{
  "dataset": "photos of plants and fungi (iNaturalist)",
  "conditioning": "none",
  "num_experts": 4,
  "moe_every": 2,
  "positions": "learned",
  "final_lr_fraction": 0.05
}
Rows from block 9 of a small image diffusion model, named by matrix and row number. Rows with one number within an expert belong to one neuron, the router's apart. Each number is 128 + 24 x the weight over its row's rms, rounded and kept within 0 to 255. All counts start at 0.
Before each expert's rows are labels from the 100 images, of 14976 (inputs lightly noised), where the router gives the expert most weight on average: "patch colour" is the nearest of a few named colours to the mean colour under the peak. Only what is clearly more common there than usual is listed. The data: photos of plants and fungi (iNaturalist). In brackets: how many of the 100.
# router: router (model.blocks.9.mlp.router.weight, 4x192), inputs 117-155
# up: expert up (model.blocks.9.mlp.up, 4x192x192), inputs 117-155
# down: expert down (model.blocks.9.mlp.down, 4x192x192, transposed), outputs 117-155

# expert 3
patch colour: black (100)
router.3 [117 157 124 174 152 132 148 101  70 108 171 142 103  96 167 130 127 166 165 129 150 156  97 144  96 134 114 133 130 110 111 130 115 121  88  96 150 112 141]
up.0 [101 159 157 138 154 148 124 175 105 138 177 170  68 120 106 145 135 122 109 123 127 130 185 106 148 105 118 160 112 138 105 103  96 143 150 100 134 109  89]
down.0 [ 97 103 109 143 202  91 143 153 133 110 150 115 123 135 113 151 143 149 132 115 129 102 157 104  71 130  89 135 130 130 112 144 138 125 119 117 135 129 139]
up.1 [151  90 131 190 172 116 140 125 144  74 140 136  87 157 117 112 119 140 109  98 126 113 130 149 131 110 120  79  97 168 108 165  97 158 148 120 145 157 150]
down.1 [129 113 112 105 100 156 138 130 150 100 122 153 128 123 126 142 122  99 139 123  81 137 157 122 120 144 133 105 120 108 157 110 136 165 102 115  90 154 134]
up.2 [157 137 148  90 142  87 155 155 142 166 142 118 131  87 107 113 100 164 141 134 116 107 124 167 133 103 175 172 117 129 129 106 101 117 171 128 124 124 136]
down.2 [ 88 128 108 137 121 152 146 100 125 139 154 136 111 120 123 158 119 118 147 139 104 120 107 134 130 110 134 125 134 104  98  93 137 157 126  63  74  86 112]
up.3 [144  80 137 158 196 132 119 134  95  98 115 123 146 178 138 136 129 110 141  81 126  82 116 148 132  73 105 167 102 137 110 140  91 119 127  99 137 126 119]
down.3 [138  73 119 132 129 156 171 150 109  94 173 155 155 145 120 130 138 110 157 152 124 145 162 160 139 160 164 117 119 126 152 120 113 136 112 147  93 172 141]
up.4 [ 86 110 107 137 127 130 121 122  98 132 104 128 126 108 143 130 123 149 118 116 131 145 113 134 130 118 114 151 110 106 137 201  83 113 146 151 140  75 138]
down.4 [122  66 174 152  99 125 136 149 139 100  98  82 132 144 125 140  87 125  91 130 149 149 117 151 148 161 147 166 126 168 146 121  88 129 135  92 152 125 140]
up.5 [157 155 144 120 131 186 108 115 107 123 121  89  77 102 144 138  86 102 152 109 142 178 142 132 132 104 174 112 120 115 134 116 139 139 143 144 136 136 101]
down.5 [148 132 121 118 155 116 138 104 160 160 105 152  98 175 105 118 144 147 124 157 126 139 149 154 108  95 144 155 123 129 141 101 130 145 138 154  85 110 154]
up.6 [107  90 146 116 140 119 121 135 158 103 149 145 158 115 120 127 160 119 150 151 148 124 148 116 120 133 116 148 189 183 123 115 165 113 148 128 146 168 119]
down.6 [108  75 106 150 128 131 141 131 131 110 175 139 127 136 128 168 138 185  95 138 114  96 129  89 106 121 147 153 164 150 137 142 129 100 151 135 133 161 106]
up.7 [105 113 164 150 133 122 159 149 129 114 143 151 144 102  98 131  75 136 120 117 100 108 175 174 112 118 119 175 113 127 126 137 133 111 113 102 123 112 116]
down.7 [122 158 124  55 129 139 148 125 131 168 149 201 113 125  99 117 120 157 156 181 164 176 133 107 138 115  80 118 105 170 134 112 149  94 124 115 138 132 109]
up.8 [123 109  97 121 112 127 142 160 117 155 130 151 102 122 121 117 123 125 113 135 129 121 118 155 150 125 126 156  92  94 100 144 102  92 155 137 150 130 137]
down.8 [136 113 214 139 132 114 142 162 126 159 135 151 145 146  94  89  91 168 142 134 119 144 116 144 116  80 131 148 131 168 114 167 114 129 172 113 144 142 151]
up.9 [215  93 128 113 121 116 159 138 123 143 129 123 140 120  73 131 139 153 117 126 137 113 165 133 138 110 138 128 126 124 119 123 132  98 125 116  98 163 157]
down.9 [161 153 123 135 107 172 139  91 159 136 131 186 122  80 120 110 168 127 175 124  86 114 146 154 118 126 127 147 148 143 105 146 132 122 153 150 121 130 104]
up.10 [135 127 116 131 102 130 139 141  96 144 143 173 142 100 128 118 137 126 197 155 110 157 101 111 147 128 149 143 103 120 111 127  86 117 136 112 162 123 149]
down.10 [160  80 151 136 125 148 147 115 123 107 133 144 166 144  98 107 130 149 100  99  97  96 135 155 115 127  83 126 171 124 162 102  97  84 142 106 136 139 161]
up.11 [138  98 152 138 112 133 129 145 151 128 116 141 118 123 144 103 179 173 101 112 132 146 146 120 116 138  95 145 148 101 129 161 120 125 109 133 132 125 130]
down.11 [125  91  82 153 116 158 143 125 139 161 147 128 180 110 127 126 126  87 154 134  85 152 130 162 118  94 140 128 130 143 145  51 139  89 135 141  95 144 142]
up.12 [113 134 112 132 147 143 139 158  89 105 150 117 106  57 132 146 117 157 161 178 121 127 151 128 116 113 127 121 113 124 115 161 110 117 135 119 133 112 148]
down.12 [123  89 159  99 116  95 135 140 133 153 120 124 124  99 125 105  91  89  93 161 158 132 111 126 144 119 141 114 129 184 115 156 112 159 159 141 151 132 130]
up.13 [ 74 138 109  71 149 116 133 124 116 136  78 112 133  99 142 126 145 104 173 144 146 173 150 142 138 114 130 154 171 153 127  98 107 124 131 105 153 113 115]
down.13 [154  99  94 111 160 164 131  81 104 113 177 133 172 152 109 127 139 163 151 110 144  95 149 137 121 128  80  68 153 129  89 149  85  98 105 131 124 175 164]
up.14 [114 157  89 122 101 161 121 126  92 148 100 143  99 123 137 109 108 167  99 148 160 141 155 103 137 141 113 129 111 127 131 152 147 111 150 157 166 149 137]
down.14 [130 108 182 160 100 147 109 160 168 141 134 130 107 142 142 126 127 143 118  90 131 103 111 155  93 143 132 160 147 122 125 164 108 144 175 151 179 145 169]
up.15 [110 119 175 113 111 115 101 178 150 165 160 136 125 134  89 170 147 163 108 122 123 152 105 154 142 144  97 148 118 137 103 156 118 135  98 119 157 102 130]
down.15 [133 130  95 142 149 112 144 135 138  99 109  82 107 103 191 123 125 121 112 112 116 115 125 123 128 118 152 116 104 127 144 154 125 106  98 122 152 113 118]
up.16 [128  89 151 134 109 107 148 158 136 147 121 101 127  99 124  99 106 111 101  76 113 164 169 105 181 105 116 145 122 126 108 125  88 178 102 134 180 138 115]
down.16 [118 116 149 135 132  73  73 107 136 142  99 130 168 128 110 165 127 142 104 158 147 115  97 115 146 118 147 137 127 159 148 125 113  79 112 123 178 117 116]
up.17 [136 169 112 153 113 131 119 131 135 136  85 119 132 102 111  94 124 142 111 172 136 149 125  81 156 167 159 107 115 137 164 114  81 109 131 100 155 136 124]
down.17 [ 89  92  93 155 174 147 104 134 136 136 168  97 143 140  93 162 115 120 111 176 129  55 142  94 133  99 139 135 146 118 131 121 164 180 133 138 128 110 150]
up.18 [ 82 103 118 145 120 153 118  92 121 151 115 173  89 127  90 149 116 176 125 151 135 156  94 151 165  89 121 116 118 127 132 175 115 129 165 121 153 161 117]
down.18 [128 129 151 134 156  98 129 149 130 111 104 114 154 104 151 122 101  75 130 103 165 155 104 113  94 119 138 175 133 141 113 123 118 129 127 118 173  84 113]
up.19 [154 132 116 128 117 128 121 124 100 192 144  91 147 102 120 111 124 163 112 129 125 117 143 126 145 132 159 113  93 157 146 100 127 152 150 117  79 120 135]
down.19 [162 176 121 115 106 140 100  73 130 137 148 117 136 121 115 143 182 156 148 123 116 129 172 139 111 168 144 145 122 145 126 127 103 119 179 138  55 130 123]
up.20 [149 110 153 108  96 101 166 131 114 109 113 140  78 144 190 122  99 135 105 119 131 161 131  96 126 124 111 144 156 136 132 141  93 143 163 102 122  85 144]
down.20 [122 127 125 116 144 138 113 119 140 126 164 177 161  85 114 149 112 143 168 111 104 123 101 115  90 164 150 135 115 124 128 132 126 131 145 147 100 100 111]
up.21 [134 137  81 114 109 119 117 107 140 131  81 134 144 141 167 117 153  97 126 132 145 144  60 127 146 113 121  96 142 141 188 131 117  93 120 125 139 169 151]
down.21 [ 93 112 131 108 131 168 138 182 123 116 125 169 132 125  82 156  93 125 106 138 187 112 159 113 125 129  96 124 149 142  94 129 155 109 106 136 164 134 137]
up.22 [ 94 165 172 133 110 103 141 140 144 171 135 119 107 133 169 100 131 189  96 125 138 145 144 115 142 138 138  97 139  70  79 127 109 107 138 155 140 166 153]
down.22 [148 120 134 102 143 115 162 168 161 134 100  85 108  66 169 149 109 136  86 114 158 141 105 130 124 134 147 134 120 134 117 155 109 140 111 105 122 113 129]
up.23 [148 136  81 169 139 121 144 127 119 120 120 202 150 127 142 120 138 127 119  86  82 124  86 139 115 118 102 112 169 117 132 145  94 131 141 123 120 123 123]
down.23 [117 111 102 113 129 129 107 175  98  86 118 100 136 106 156 189  81 120 130 128 122 107 166 118  91 150 130 172 123 145 124 117 112 134  94 106  99 115 123]
up.24 [104 134 141 197 109 119 135 168 122 144  88 127 123 113 122 145 119  92 108 143 126 116 105 113 144  97  82 105 139 118 138 140 120 125 117 126 173 131 125]
down.24 [136 161  74  83 114 170  99 111 120 173 133 165 156 171  84 116 130 112 115 112 105 162 163 116 114 107 149 139  88 120  95 142 128 112 149 147 115 103 129]
up.25 [117 182 147  75 121 147 113 134 118 160 151 162 126 105 130 190 155 145 118 132 128 119  92 121 119 129 137 168 146 117 136  75 168 137 121 151 123 130 108]
down.25 [136  96 113 127 125  85 167  83 101  83 140 117 145 140 172 123 115 150 140 141 112 110 157 115 112  89 112 102 125 112 154 101 119 144 116  97 131 141 166]

# expert 1
patch colour: pink (49)
router.1 [152 121 140 104 114 135 130 141 138  78 110  93 105 150  85 155 162  96 101 109 106  46 156 136 110 116 117 155 126 145 107 131 139  92 104 124 135 127  96]
up.0 [145 143 169 119 113 184  94 165  99  96  96 122 124 112 116 145 132 167 169 109 116 102 141 132 122  61 182 159 137 124 146 128 123 119 113 130 151 132 110]
down.0 [149 115 130 153 156 108 149 149 141 100 151 139 133 103 136 147 167 186 126 111 135 127 121 133  83 134 128 126 141 117 120 135 103 115 130 115  97 152 127]
up.1 [149 117 124 134 148  72 103 120 102 147 175 150 169 127 116 134 170 121 100 147 121 122 138 118 131 125 101 145 152 169  85 153 119 132 132 112 142 135 122]
down.1 [142  90 153 101 145 149 145 149 143 121 144 142 146 105 129 155 125  96 121 100 127 104 139 112 108  95 154 159 154 172 137 124 127 121  89 122 112 119 107]
up.2 [125 111 119 128 126 111 169 123 113 136 122 111 158  93 162 164 102  94 153 143 106 116 122 109 118  79 113 154 167 120 126 159 124 121 113 122 178 102 187]
down.2 [111 124 129  86 150 156 129 124  94 123 138 152  98 166  89 154 164 119 147 118 130 131 138 124 122 149  81 115 125  97 119  96 164 148 138 174 151 108 132]
up.3 [145 112 122 117  99 147 120 120  86 142 107  74 137 143 118 102 134 130 180 153 132  93 131 120 113 110 142 107 120 149 145  90 143 128 178 118 105 152 161]
down.3 [129 111 102 138 155 129 138 116  85 163 117 142 173 143 110 117 124 148 145 139 123 147 114 118 162 122 136 105 128 102 151 106 116 139 141  63 128 112 142]
up.4 [145 127 131 100  95 148 135 111 109 158 138 112 134 126 139 149 118 134 157 140 118 159 168 126 117 135  79 132 122 117 133 149 175 166 101 127 125 152 118]
down.4 [133 120 129 164 142 109 174 118  78 131 154 110 150 116 122 114 113 144 201 112 109 137 112 150 155 118 105 148 156 140 126 126 130 114 106 132 135 115 157]
up.5 [143  80 160 153 138 150 133 135 133 105 132 129  77 115 112 143 109 167 150  95  95 116 143 185 113  81 138 168 126 157 124 145 112 125 170 110 132 175 120]
down.5 [128 157 172 166 135 135 156 173 126 157 160 118  79  86  89 105 138 150  75 129  95 109 112 151 118 125 127 135 106 135 137 129  96 175 105 127 165 165 130]
up.6 [ 78 111 115 138  75 103 100  80 128 107 122 129 121 143 152 157 122 130 155 115 114 135 140 142 140 150 124 146 157 126 172 118 112 139  97  68 127 118 140]
down.6 [116 146  73 132 142 115 127 114 119 132 110 109 133 125 161 110 139 119 155 162 103 127 124  94 135 124 121 155 136 134 146 125 126 120 100 118  78  97 127]
up.7 [130 121 146 142  89 132 137 126 104 131 105  99 167 110 128 127 139 134 109 132 103 105 123 137 133 110  78 138 132 155 150  96 179 119 112 134 144 158 180]
down.7 [100 135 117 130 135  76 119 103 123 138 158 151 175 122 116 115 126 119 153 161 103 199 156 139 101 129 106 102 135 172  83 155 108 102 151 125 121 176  94]
up.8 [186 123  85 147  84 169 128 132 122 129 109 100 129 105 152 162 160 146 143 118 131  96  95 128 130  59 105 114 154 131 136 114  98 137 130 132 140 164 118]
down.8 [138  92 135 146  97 135 129 127 145  99 168 153 142 130 103 134 168 127 112 161  88  60 168 154 116  93  99 124 173  89 157 127 129 127 126 132 150 191 181]
up.9 [160 102 162 152 158 100  88 153 115 145 143 123 148 127 109 169 163 137 119 105  87 155 155 165 155  82 135 177 152 145 138 115 114 127 175 127 125 108 134]
down.9 [125 129 144 162 107 116 142 157 138 162 129 114  83 140 112  80 114 117 100 107 114  87 183  92 163 146 115 120  78 181 124 138 182 162 127 121 111 117 128]
up.10 [124 121 111 132 117 141 130 118  85 150 137 110 111 130 150 170 150 200 185 128 133 117 121 145 132 103 113 122 122 147 124 122 117 122 145 151 107 152 128]
down.10 [153 160 172 145 137 121 109 159 123 141 132 118  91 125 119 136 168 150 114 110  92 121  95 126 158 140 101 108 146 119 156 142 133 178 142 159 198 189 138]
up.11 [107 145 131 119  82 115 147 140 166 121 143 137 109 104 171 156 108 187  98 165 158 167 140 112 169 139 140 152 137 119 124 152 129 160 127 157 147 137 123]
down.11 [137 178  83 126 144 115  88  95  94 144 138 166 101  88 119 120 187 164 126 135 119 141 144 138 120 166  95 126 119  97 137 148 132 140 163 178 168 150 158]
up.12 [141 126 155  95 122 157  73 141 101  98  84  84 177 139 138 138 140 134 120 129  93 108 107 131 101 107 128 172 118 125 134 138 149 100 115 143 133 133 118]
down.12 [103 130 135 149 138 145 147 150 134 127 130 117 161 136  89 155 111 131 135 136 119 166 143 120 105 120 104 132 149 131 163 129  51  95 156 122 104 156 131]
up.13 [144 123  98 176  98 130 146 130 145 134 130 115 154 103 170 141 127 123 170 113 106 136 135 114 148  61 150 145 146 129 123 118 121 143 133 112  98 124 141]
down.13 [141 147 157 169 112 117 129 148 131 167 150 140 114 142 129 105 180 133  94 150 109 105 140 141 188 160 118  88  79  84 117 144 114 155 117 135 167 147 136]
up.14 [120 155  99 128 118 154 137 131 143 108 134 144 105 143 170 114 140 168 130 148 154 123 127 148 127 185 131 111 150 138 143 126  89 169 137 150  95 102 137]
down.14 [129 137  96  98 104 124 124  96 115 132 116 160 111 167 140 112 150  90 130 177 141 107 144 112 139 118  97 112 168 143 124 144 152 119 135 117 110 156 132]
up.15 [144 121 157 124 171 110  89 156 126 114 125 115 162 129 108 131 131 126 145 103 109 135 109 157 118  91 163 138 143 179 167 116 108 116 174 116 131 127 128]
down.15 [110 188 163 124 150 121 127 148 117 144 108 131  98 100 137  99 100 151 105 160 117 115 135 140 165 154 131  99  98 139 131 156 113 162 117 118 125 119 118]
up.16 [128 143  81 171  83 105 179  80 121 140 105 107 150 121 152 116 127 128 121  88 135 117  92 138 171  88 118 132 158 115 142 158 140 177 128 144 128 114 140]
down.16 [113 118 148 135 144 128  89 157 132 156 146 142 129 145 109 136 177 146 151 171 143 119 142 157 135 186 133 112 130 114 137 132 125 112 130 136 138 153 139]
up.17 [165 122 104 100 124 113 120 146 124 110 140 124 106 176 161 110 136 123 133 100  84 145 158 167 140 168 138 106 128 188 167 127  89 139 118 125 119 122 148]
down.17 [159 141  63 131 142 149 125 129 108 131 108 167 121 156 172 146  94 132 146 132 110 145  90 107  94 150 130 111 145 107 155 108 127 131 125 106  89 132 114]
up.18 [140 148 142 106 101 123 110 148 104 118 138  90 170 134 132 134 152 120 150 119 103 113 120 102 128 110 144 149 140 138 161 142 143 109 135  88 179 109 127]
down.18 [147 142 159 101 149 152 103 170 124 125 127 125 160 100 127 169 105 143  94 116 174 147 127 100  89 105 145 171 165 125 115 115 122  80 163 130 101 129  98]
up.19 [128 134 103 127 160 128 127 159 112 173 146 118 143 153 123 126 123 105 132 141 127 150  87  84 122 108 100 153 139 172 160 145  91 122 169  79 164 123  92]
down.19 [126 141 103  95 116 139 135 151 135 114 126 153 111 133 126 155 149 109 109  84 130 103 114 114  99  78 131 118 140 131 130 133 121 113 124 146  96 149 115]
up.20 [151 136  79 120 181 108 119 168 109 150 170 127 145 139 159 126 104 108  83 157 120 135 133 128 124 148 166 111 113 154 116 122  72 115 161 110 156 170 112]
down.20 [132 123  88  62 143 138 108 141 127 157 162 139 113 113 139 154  97 129 118 158 158 127 162 126 104 114 125 125 149 148 119  96 150 111 143 128  70  91  91]
up.21 [104 117  65 121 119 157 100  99 110 134 141 150 108 155 185 156 132 162 102 156 127 135 156 107 105  97 101 131  90 125 105 153  98 108 135  98  79 130 133]
down.21 [127 125 106 154 106 102 117 115 136 165  98 129 123 135 177 108 152 142  93 127 132  77 150 130 120 137 122 135 179 108 121 126 135 134 158 146 106 105 122]
up.22 [118 140 129 192  90 124 103 139  94 140 148 139 153 111 140 126 118 110 137 133 116 156 122  85 109 156 143 140 155 129 143 123  99 133 110 111 165 136 107]
down.22 [160 123 113 124 116 154 134 152 137  93 125 134 201 120 118 186 111 123 132 109 138 112 126 143 145 104 124 154 147 134 139 129  86 116 112 117 125 139  59]
up.23 [149 110 112  88 189 112 159 160  99 110 128  92 139 151 121 150 130 101 120 109 110 113 109 111 124  95 133 155 148 123 165 103 130 107 100 105 139 128 154]
down.23 [131 149 125 125 147 139 133 132 108 150 126 104 141 113 164 148 107 153 161 131 170 143 121 104 151 122 142 109 144  87 115 123 129 117 135  99 134 104 111]
up.24 [132 149 159 116 107 141 119 175 121 118 119 138 137 131 151 145 146 163 127 133 127 142 137 106 145  97 154 178 150 130 156  71 121 119 133 111 124 131 126]
down.24 [122 149 187 129 124 133 131 160 163 131 106 113 113 110 119 112 140 118 123 147 150 128 100 118 138  82 142 139  72 110 113 106 113  99 140 138 135 135 131]
up.25 [144 155 144 143 139 130 145 144 109 113 113 123 144 105  92 118 135 151 108  83 117 142 129 111 102 126 139 111 137 131 136  74 114 125 107 110 167  88 117]
down.25 [109 141 144 127 120  97 141 136 115 108  71  91  84 112 166 107  96  85 124 127 154 159 131 112 185 109 128 126 115 123 124 116 143 113 103 107 115  99 172]

# expert 0
patch colour: white (30); pink (27)
router.0 [120 144 149  83 136 104 143 102 118 136 123  99 151 103 100  93 160 148 116 169 158 126 137 125 123 130 120  94 141 149 111 100 129 151 153 139 108 119 148]
up.0 [150 156 141 131  92  92  87 147  88 151 124 148 149  96 119 128 129 146 119 126 110 133 119 115 124 106 103 157 156 174 139 122 127  69 156  92 150 123 119]
down.0 [174 143 126 127 103 132 143  66 137 115 145 184 149 140  59  84 145 123 135 134 128 160 129 139 126 111  74  95 157 126 113 146 154 116 160 143 110 152 136]
up.1 [167  89  95 159  99 146 142 132 135 105 106  77 156  94 127 104 104 146 127 118 119 126  83 137 157  96 140 157 103 133 125 122 128 107 131 114 130 133 117]
down.1 [131 121 150 114 134 149 122 152  97 160 198 140 130 143 117 196 129 152 137 148 153 123 188 133 124 113 149 135 127 100  91 112 152 130 188 156 109 145 119]
up.2 [105 126  73 130 106 112 186 120 124 110 148 115 121 100 118  84 130 133 123 102 107 143 131 164 121 106 116 131 120 138 115 143  98 111 105 126 135 130 181]
down.2 [145 124 127 133 121 126  93 132 103 100 110 115 133 130 113 126 165 129 166 138 129 172 126 171  99 155 177 145 140 127 139 116 107 123 141 163 158 144 126]
up.3 [156 124  74 110 116 132 110 148 125 109 137 109 144 108 167 109 157 146 113 133 122 116 112 120 134 106 104 115 128 170 144 150  87 110 153 137 125 138 150]
down.3 [158 102 132 110 132 130 124 104 140 136 178 158 173 131  96 124 153 173 143 148 142 158 156 149 132 150 147  94  99 132 102 134 107 123 163 115 112 141 132]
up.4 [114  81 101 122 151 102 152 110 107 145 123 131 150 111 165 113 135 160 102 133 130 141 124 126 153  97 117 132 124 130 105 150 123 103 114 135 106 118 145]
down.4 [177 117 126  95 118 101 154 169 158 161 110 126  94 103 117  99 135  90 146 153 113  78 151 149 125 102 117 117  96 126  91 124 133 157 131 118 122 104 120]
up.5 [148 146 133 119 117 129 122 154  93 184 110 111 123 130  85 129 112 178 143  98 142 113 168 131 189 124 148 101 128 124  81 119 134 126 207 111  91 151 136]
down.5 [120  94 120 151 139 119 117  86 147  92 125 105 124 145 163 139 131 148 144 140 121 112 105  80 160 180 140 158 123 151 135 114 127 118 154 150 142  54 114]
up.6 [125 125 112 138 101 161 136 122 134  99 123  95  96 146 148 157 165 166  92 141 159 118 117 113 140  94  99  99 168 118 167 129 118  98 131 151 153 143 121]
down.6 [135 125 128 129 115 112 119 150 122 121  93 142 145 103 125 157 138 132 143 165 144 106 107 125 124 128 101 135  80 124 178  95 141 115 120 124 120  97 150]
up.7 [130 108 127 140  83 117 132 144 124  97 101 124 134 108  99 137 130 145 109  91 115 181 139 154 156  86 147 148 165  91 136 105 120 125 159 134 161 136 117]
down.7 [124 142 156 130 115 114  90 117 120 137  84 177 150  88 151 114 136 122  94 136 133 142 138 131 141  89 127 113 169 103 121 156 120 120 143 156 149 145 137]
up.8 [125 124 131  93 128 102 104 184 147 133 112 156 117  99 106 111 125 128 126  76 121 151  99 139 152  82 138 160 124 120 145 141  79 118 117 144 148  94 137]
down.8 [118 126 121 130 101 210 154 109 118 126 158 149 143  96 129  98 133 117  93 129  94 141 116 155 123 115 139 148 171 143 132 113 181 158 139 124  97 158  81]
up.9 [138 141 143 140 120 105 125 103 106 141  96 142 120 151 123 110 125 162 148 109 113 149  79 133 141 134 141 164 169 108 147 116 131 133 150 165 117 119 137]
down.9 [114 122 176 146 142 125 129 152  92 176 135 130 144 125 114 151 104 138 108 132 113 153 138 126 124 111 117 110 141 149 118 140 140 117 148  79 117 110 143]
up.10 [139 156 135 156  99 137 111 152 164 135 148  78 107 133  95 131 143 167  98 126 101 120 124 127 153 107 166 114 122  77 111 110 133 174 134 112 115 150 179]
down.10 [164 125 173 133 115 119 119 127 143 138  97 122 130 170 102 111 164 111 128 139 143 125 122  64 129 123 140 108 128  84 158  91 137 136 148  86 154 101 147]
up.11 [116 130 150 128 128  79 106 157 117 126  86 167 174 150 134  79 143 116 125 126 112 143 110  95 146 117  93 142 174 121 122 137  95 114 156 104  99  78 138]
down.11 [132 116 158 112 123 116 123 166 137  89 125 154 155 153 151 146  72 131  95 116 123 121 144 102 114 132 127 141 113 114 108 131 125 148 130 146 131 113 116]
up.12 [126 154 106 110  65 138 149 130 136 132 160 118 132 128 146  93 183 157 109 195 132 106 112  96 124 111 101 126 125 157 170 133 110 131 184 121 144 149 159]
down.12 [148  73 102  98 145 109 153  69 116  92 198 136 147 107 158 102 101 124 181 154 144  86 115  91 135 136 121 115  89 159 116 118 132 126 144 134  93 137 139]
up.13 [131 154 130 108 140 148 126 123 131  89 143 173 120 127 125 122 115 122 131 134 128 146 158 137 127 115 162 119  96 176 120 110 139 120 132 111 150 117  94]
down.13 [116 113 139 105 125 168 137 142  69 145 139 136 104 106 127 148 111 118 108 145 115 165 146 125 102 177 125 170 161 130  76 141 102 113 111  96 122 108  95]
up.14 [157 112 153 107 133  95 152 132  82 126 156 136 137  74 177 102 165 167 142 106 141 108 118 141 120 109 120 134 130 105 108 142  77 141 130 128 128  96 130]
down.14 [177 147 110 143 116 144 174 111 174 148 114 145 107 130 134 163 125 122 110 141 103 175 118 124 149  87 142 140  99 138 118 118 127 130 110 163 137 124 131]
up.15 [160 132 122 122 106  94 114 123 133 187 150  97 151 138 147  86 154 129 124 128 118 134 113 141 134 146 156 125 163 101 104 163 114 103 153 148 104 124 153]
down.15 [123 150 149 127 134 109 138 162 125 120 131 138 170 104 180 169 125 111  81 136 114 166 116 100 118 154 117 153 100 124 139  68 135 166 111 114 124  58 123]
up.16 [131 121 116 175 163  72 132 160 105 114 144 121 120  81 107 132 120 124 129 142 124 114 142 126 147 151 167 116 118 148  89 110  98 105 162 108 139 127 133]
down.16 [139 148 110 132 130  89 150 118 155 144 121 155 126 150 100 105 137 171 154 156 109 117 105 102 131 129 140  93 122 110 146 127 130 153 128 131 122  96 150]
up.17 [135 123 115 125 107 136 133 170  73 128 128  98 153 140 123 119  92 153 159  97 121 139 148 125 147  80 124 120 117 162 144 149 115 139 132 105 126 150 121]
down.17 [120 134 123 107 190 143 114 162  85 110 129  84 141 124 134 108 154 122 153 128 189 137 135  93 186 147 107 108 106  98 106 113 120 108 112 181 141 119 152]
up.18 [141 134 148 155 141  92 146 145  89 112 127 128 136 152  98 118 115 139 173 141 163 113 116 131 107 111 123 179 133 186 129 119  67  88 166 110 139 134 158]
down.18 [141 178 129  96 145 121 172 145 147 140  77 130 121 127 172  98 111 146 100  87  79 112 153 137 175 115 105 141 135 102 113 128 137 141 163 143 121 117 120]
up.19 [ 98 131  94 179  61 113 141 130 130  97 142 130 113 129 136 112 145 123 134 190 161 118  98 108  82  94 107  89 130 129 148 128  85 138 114 142 157 206 113]
down.19 [110 129  77 126  89  70 125  95 132 146 100  87 147  87 168  71 108 128 166 109 164 120 102 130 176 138 102 133 112 162 125 149 138 128 137 140 128 148 109]
up.20 [122 127 124 116 128 107 162 109  43 125 138 104 108 109 137 139 180 140 142  72 123 125 152 141 133  75 104 124 167 131 129 103  96 148 139 116 159 156 125]
down.20 [116 155 167 139 149 154 117 149 108 139 102 104 112 165 112 131 152  98 200 105  99 110  72 147 138 127 103 112 122 149 113 168  98 112  94 139 138 132 159]
up.21 [103 132 162 142  64 108 121 146 138 170 111  79 137 173 138 115 119 101 119 117 117 116 112  74 118 136 102 139 111 131 148 160 105 156 144  80 141 126 160]
down.21 [134 110 172 127  98 136 163 127 140  65 131  96  94 127 112 159 138 132 115 144 116 149 142 109 121 112  82 121 149  92 110 122 173 125 136 136 109 124 130]
up.22 [ 77 113 124 148  87 147 159 123 136 161 127 107 157 109 137 104 128 106 142 147 159 160  90  88 149  96 101 131 126 140 168 141  84 119 165 113 130 152 152]
down.22 [126 184 104 133 136 130 144 130 128 137 166 172 115  77 119  74 107 102 114 132 113 133 159 109 114 125 129  81 106 107 141 180 144  86  88 156 115 188 115]
up.23 [134 170 141 151  99 161 121 133 136 120 146 144 127 141 117  92 123 120 143 113 102 149  90 118 127 129  92 140 146 142 136 109 112 110 121 137 124 158 136]
down.23 [136 171 167 151 110 137 127 176 125 130 122 153 128 115 116 133 111 126  92 112 111  80 120 128 139  96  86 120 111 167 121 142  83 185 142 130 164 141 151]
up.24 [145 140 100 175 104 148 101 144 135 120 134 101  83 111 108  99 126 128 113 149  94 122 116 114 132 137 110  94 148 135 132 172 100 113 120 127 136 107 134]
down.24 [106 135 148  92 145 142 110 142 108 130 145 144 126 156 128  87 131 118 144  89 101  85 158  96  80 141 122 106 139 108 142 143 106 135 109 139 112 142  99]
up.25 [115 115 120 154 103 120 121 125 149 142 114 114 124 106 141  93 130 153 129 107 121 165 116 113 168 123 101 127 139 110 131 164 142  99 110 144 134 141 159]
down.25 [142 124 154 113 158 101 124 198 127 153 158 112 120 103 138 173 136 136 125 123 135  91 110 119 117 130 141 135 136 144 128 121 102 160 150 102 137 152 116]